From a checkpoint of a small image captioner.
Model: 6.53M parameters, 48-pixel images, encoder arch nf_resnet, encoder depths [4, 8, 4], decoder layers 12, decoder norm layernorm, decoder activation swiglu.
Rows from block 7 of the text decoder of a small image captioner, named by matrix and row number. Rows with one number belong to one neuron. Each number is 128 + 32 x the weight over its row's rms, rounded and kept within 0 to 255. All counts start at 0. Numbers have three digits each.
After each neuron's rows are labels from the 100 texts, of 14976, where the neuron reaches its largest size: "tokens" is the input token at the peak. Only what is clearly more common there than usual is listed. The data: regions of photos with short descriptions (Visual Genome).
# gate: MLP gate (decoder.blocks.7.mlp.gate.weight, 384x128), inputs 0-127
# fc1: MLP up (decoder.blocks.7.mlp.fc1.weight, 384x128), inputs 0-127
# fc2: MLP down (decoder.blocks.7.mlp.fc2.weight, 128x384, transposed), outputs 0-127

gate.244:143169139149132137110168105101173125175130113146106107129175127169124149145149195106085167125143099130078106150166142164128160102148149097030152127138074142083158165090120090086129162126188125141171127140129173129100160085085106082087217188099077063103143099121137154148090145178163158179181127121067109123118137087088135118156138094111140103124125097136077149135120113132187146112151
fc1.244:136153109099139116107167163130071136075154140131111166125147130121056089104091141159138207080131085085134136102151125120146115139181070120137130114154147041143103081094111071130141056155124168150101089143135139102102101161130097165158123135122179142102119140120124149120128121094120188103132171164091089181134058113169120159153100124105089083109119101081132165064085134106069126203123
fc2.244:125070127117133137103105164098144174172150109159070147128127090163141161093214106106127146103128142158098110121125093138167098094182104140118061124202127109116149133133157086207057110155135132143139139180105137088152152145095118107147128095146100175159134158139123173111099175114100125164108073146082086158089128159130083115118088148177143158119094166098119109108113205103185111094054
tokens: "the"; "section"

gate.38:118147202080151131120091152069106113086107188130148144104088137145119147100097114161113082122100113117117118111187159138095168117212171156094096113145119147099145061215136137150108142105120110086064148108156149144100140125139145052180080138122153130127067145181121152140128113171155081134099152145185142137121113087149126081092115122153172094149145175112101117113119096140222103131151
fc1.38:108167142104113142135067116110139041118129199130176142090148118127150098096162074134156121158125148074140089116123111126110136040134155140089146134147108143142165123195159077154136154104134142117136108064122101115127133118164110092167081112126191169140121181170099116077155067136153092133123135176168175082130141088108104092105089071138146118149103131118101077150158114131205059126151
fc2.38:146128075164152104115116188124144152186108129102185138192119139107153111082192111126123119153113152125141159114173083143159072147182149144124114116164213137089088109126091098111084150067152086068165064179071098148166130186062138079089158116167103129112093087153124179173125120119122135133158140128155127066155125114092100098114125090177079103141156128144117146127135119121160157152112
tokens: "<end>"; "."

gate.25:144123107087144145162158100119101132134082138118151099118149077145125057190095119181168079087175106169097115152104152120134119171130166089165096131184114101130206028169148129070154122111113150100121113121141154189120109118122076103082089133115170146114180171101146124111126132118126133142114123071150127184136112154097123129113098201112112102127168124100068163154119132130186120047142
fc1.25:137094103121197166144124134097079125106084171143118142063150102162156057126100051088161093084142121138119147091141164129115096127166140104133190146158065111154140172121125072126163099155110103111097118091142172180162153122141159107135154073129167106111149187173136178113147142116103121156093152112113150121146118190171128084115153158083122103161172137088123170151190147131159112079054
fc2.25:140130103113164170117143150076081139112152125142154119134101074146150065165104143122148138135098078142108124100194094162079083029191080132100120109112136128127133137121172142140179158130069196116144114118116121089147129116120122092158122099082148099111137126181094042147139088120111155127111162139118173188121163100134168104169113150092125121091104075159085109106124128107213114162071
tokens: "the"; "boat"

gate.148:153154130110163119101069075096150165151129087161125108063141146144159128116100146080117172085129077161084117142106136084128150119089083129071230099190123114200123114133165117117123104129147148085094154124102147163169070186155138173154142099156161091154097089131118180143182140107138096169181182167111127142150152154083105135160174072139081163147104164131143093153116142129147111124127
fc1.148:155157127130176100097098073126146144132139116154157100064120153145111149136113081062064165101113126179121149165111108171121106104130127092094188126183101092212172131130178103091119120093154112098105137134110155145139108210197139161126164113143191081175133105204092106130147141139138057115165149184125142128105113184082149083152149110098160141113118160100158139140086118112117129089133
fc2.148:131150108153099139082131081096178112120166163187119173147164112121080101126121109060200141076108150154103137138151130094130150176142148167105166115144065115166078110174129133102114132137160155131089145147074168119142078141162091157141165095117126105121077119120138107111085132116156064106136127129109118081135124134193079081142200127046099078123189141085124140133089086111108130060107
tokens: "the"; "covered"; "filled"

gate.97:136094148104117151139118140146141091092131149151204115157185100126122099107092146093097134109145095117193126139165166161184134106146141080109104203151146164158089117165134102092124147161133105092129173097169152130130101125113133142183122104129108095100152099124146167163117175126144159170124183104125137131114144116142093070038155108167122171075126117027065101090148111139115097179052
fc1.97:143105173113138158118109117134112132078158141156184173122182063145060085103122146108098144142173099096209123115137163168173122131112174071132096160100071193159121121146149095104164150172123113095118129077134127125114108176096121130123116104121116066073114135135146167095135171139090123143177201146118131119111155105107076132058136160130076152097085123061101100082143104115094155157086
fc2.97:135033119115125162142141133093134122092130128076176138133188079148059146054093146107122120155151143139150146152127131204158135101114111100101074127115116223100131136121112092139134129139114109101096065107106091125158160145097169104100067091140212147108104130114150161152132148131123118163128156146083174046125202151132091118070134119173131139106096117119111064139118112131096143152115
tokens: "<end>"; "."

gate.142:100145097076082179100122148151141147084114132118159135098119172142121044131115145100121079137133221173141143143086181128102142131133186088123154166105125133121098153141166069082107195093142172128112087157116143127133095133122117126099145104128107132120179131131093130148111106136115083147113139115174104158133161066180089093123092129200139210124054122137088158126170075119142170188128
fc1.142:124139113075170109145097172124136134071120136100100098129163130110117067136160093120168050118112180166142127130113163118122100078142199078106176174118154071131103146222136031110148190095156120111089073160150143125126103117061118110084126134110133081091157143124102138153127125140135082142140130124106121129129153103117116126088138128145115194105048097165140099152169081126107168148146
fc2.142:117171117112148185176118126104137104144064141114137135110110106133130083132154187113157160144216181156091106086123128165158101116173142096155151118107130141085141173105123105127146173135200173101106074173081088178157150066149168107111115116150129068126113121123101100084104156152178095121093173105160115098110159055074095088151079117090119113158119199125151112085112141140120167156121
tokens: "<end>"; "."

gate.94:122136110129088149178136089167097112153104176161146131125144088119123152119111096158137103151099097099125154167093113068173124149169162155180095142123105168099103126090156168115111108119172125203123088133119124116089160148123093096129153149074174144118179146121189146119068176117141200094161186141134166104082127172105073190105104158086202131061093120081123181118107124145156102099146
fc1.94:179091111168110105093112112081094126086153163085131096141128088080108088102122101139103166074072097119135139156179115181130085140107141153108174085086143102127118153143097153130109106141143107167101216125108151104100125090184121129129065146166125143144107083086180134125114140081081116169125123073114155151195132127166135134118210100176132065086136078158184144118174122155136098092126
fc2.94:131124118150102096207136128181126152200094101106139118155138145119176146155144100069149161105141173083098120099079139132125094096119085165194101136174142118094112080107088113167104134139127118132098169177071140114087185109064094098175191088092139156123102132176095090126134102117138100055141092121131158111200172146117143168122089119098113138157124161160074107114113075087117149119102
tokens: "the"; "curtains"; "surfboard"; "stairs"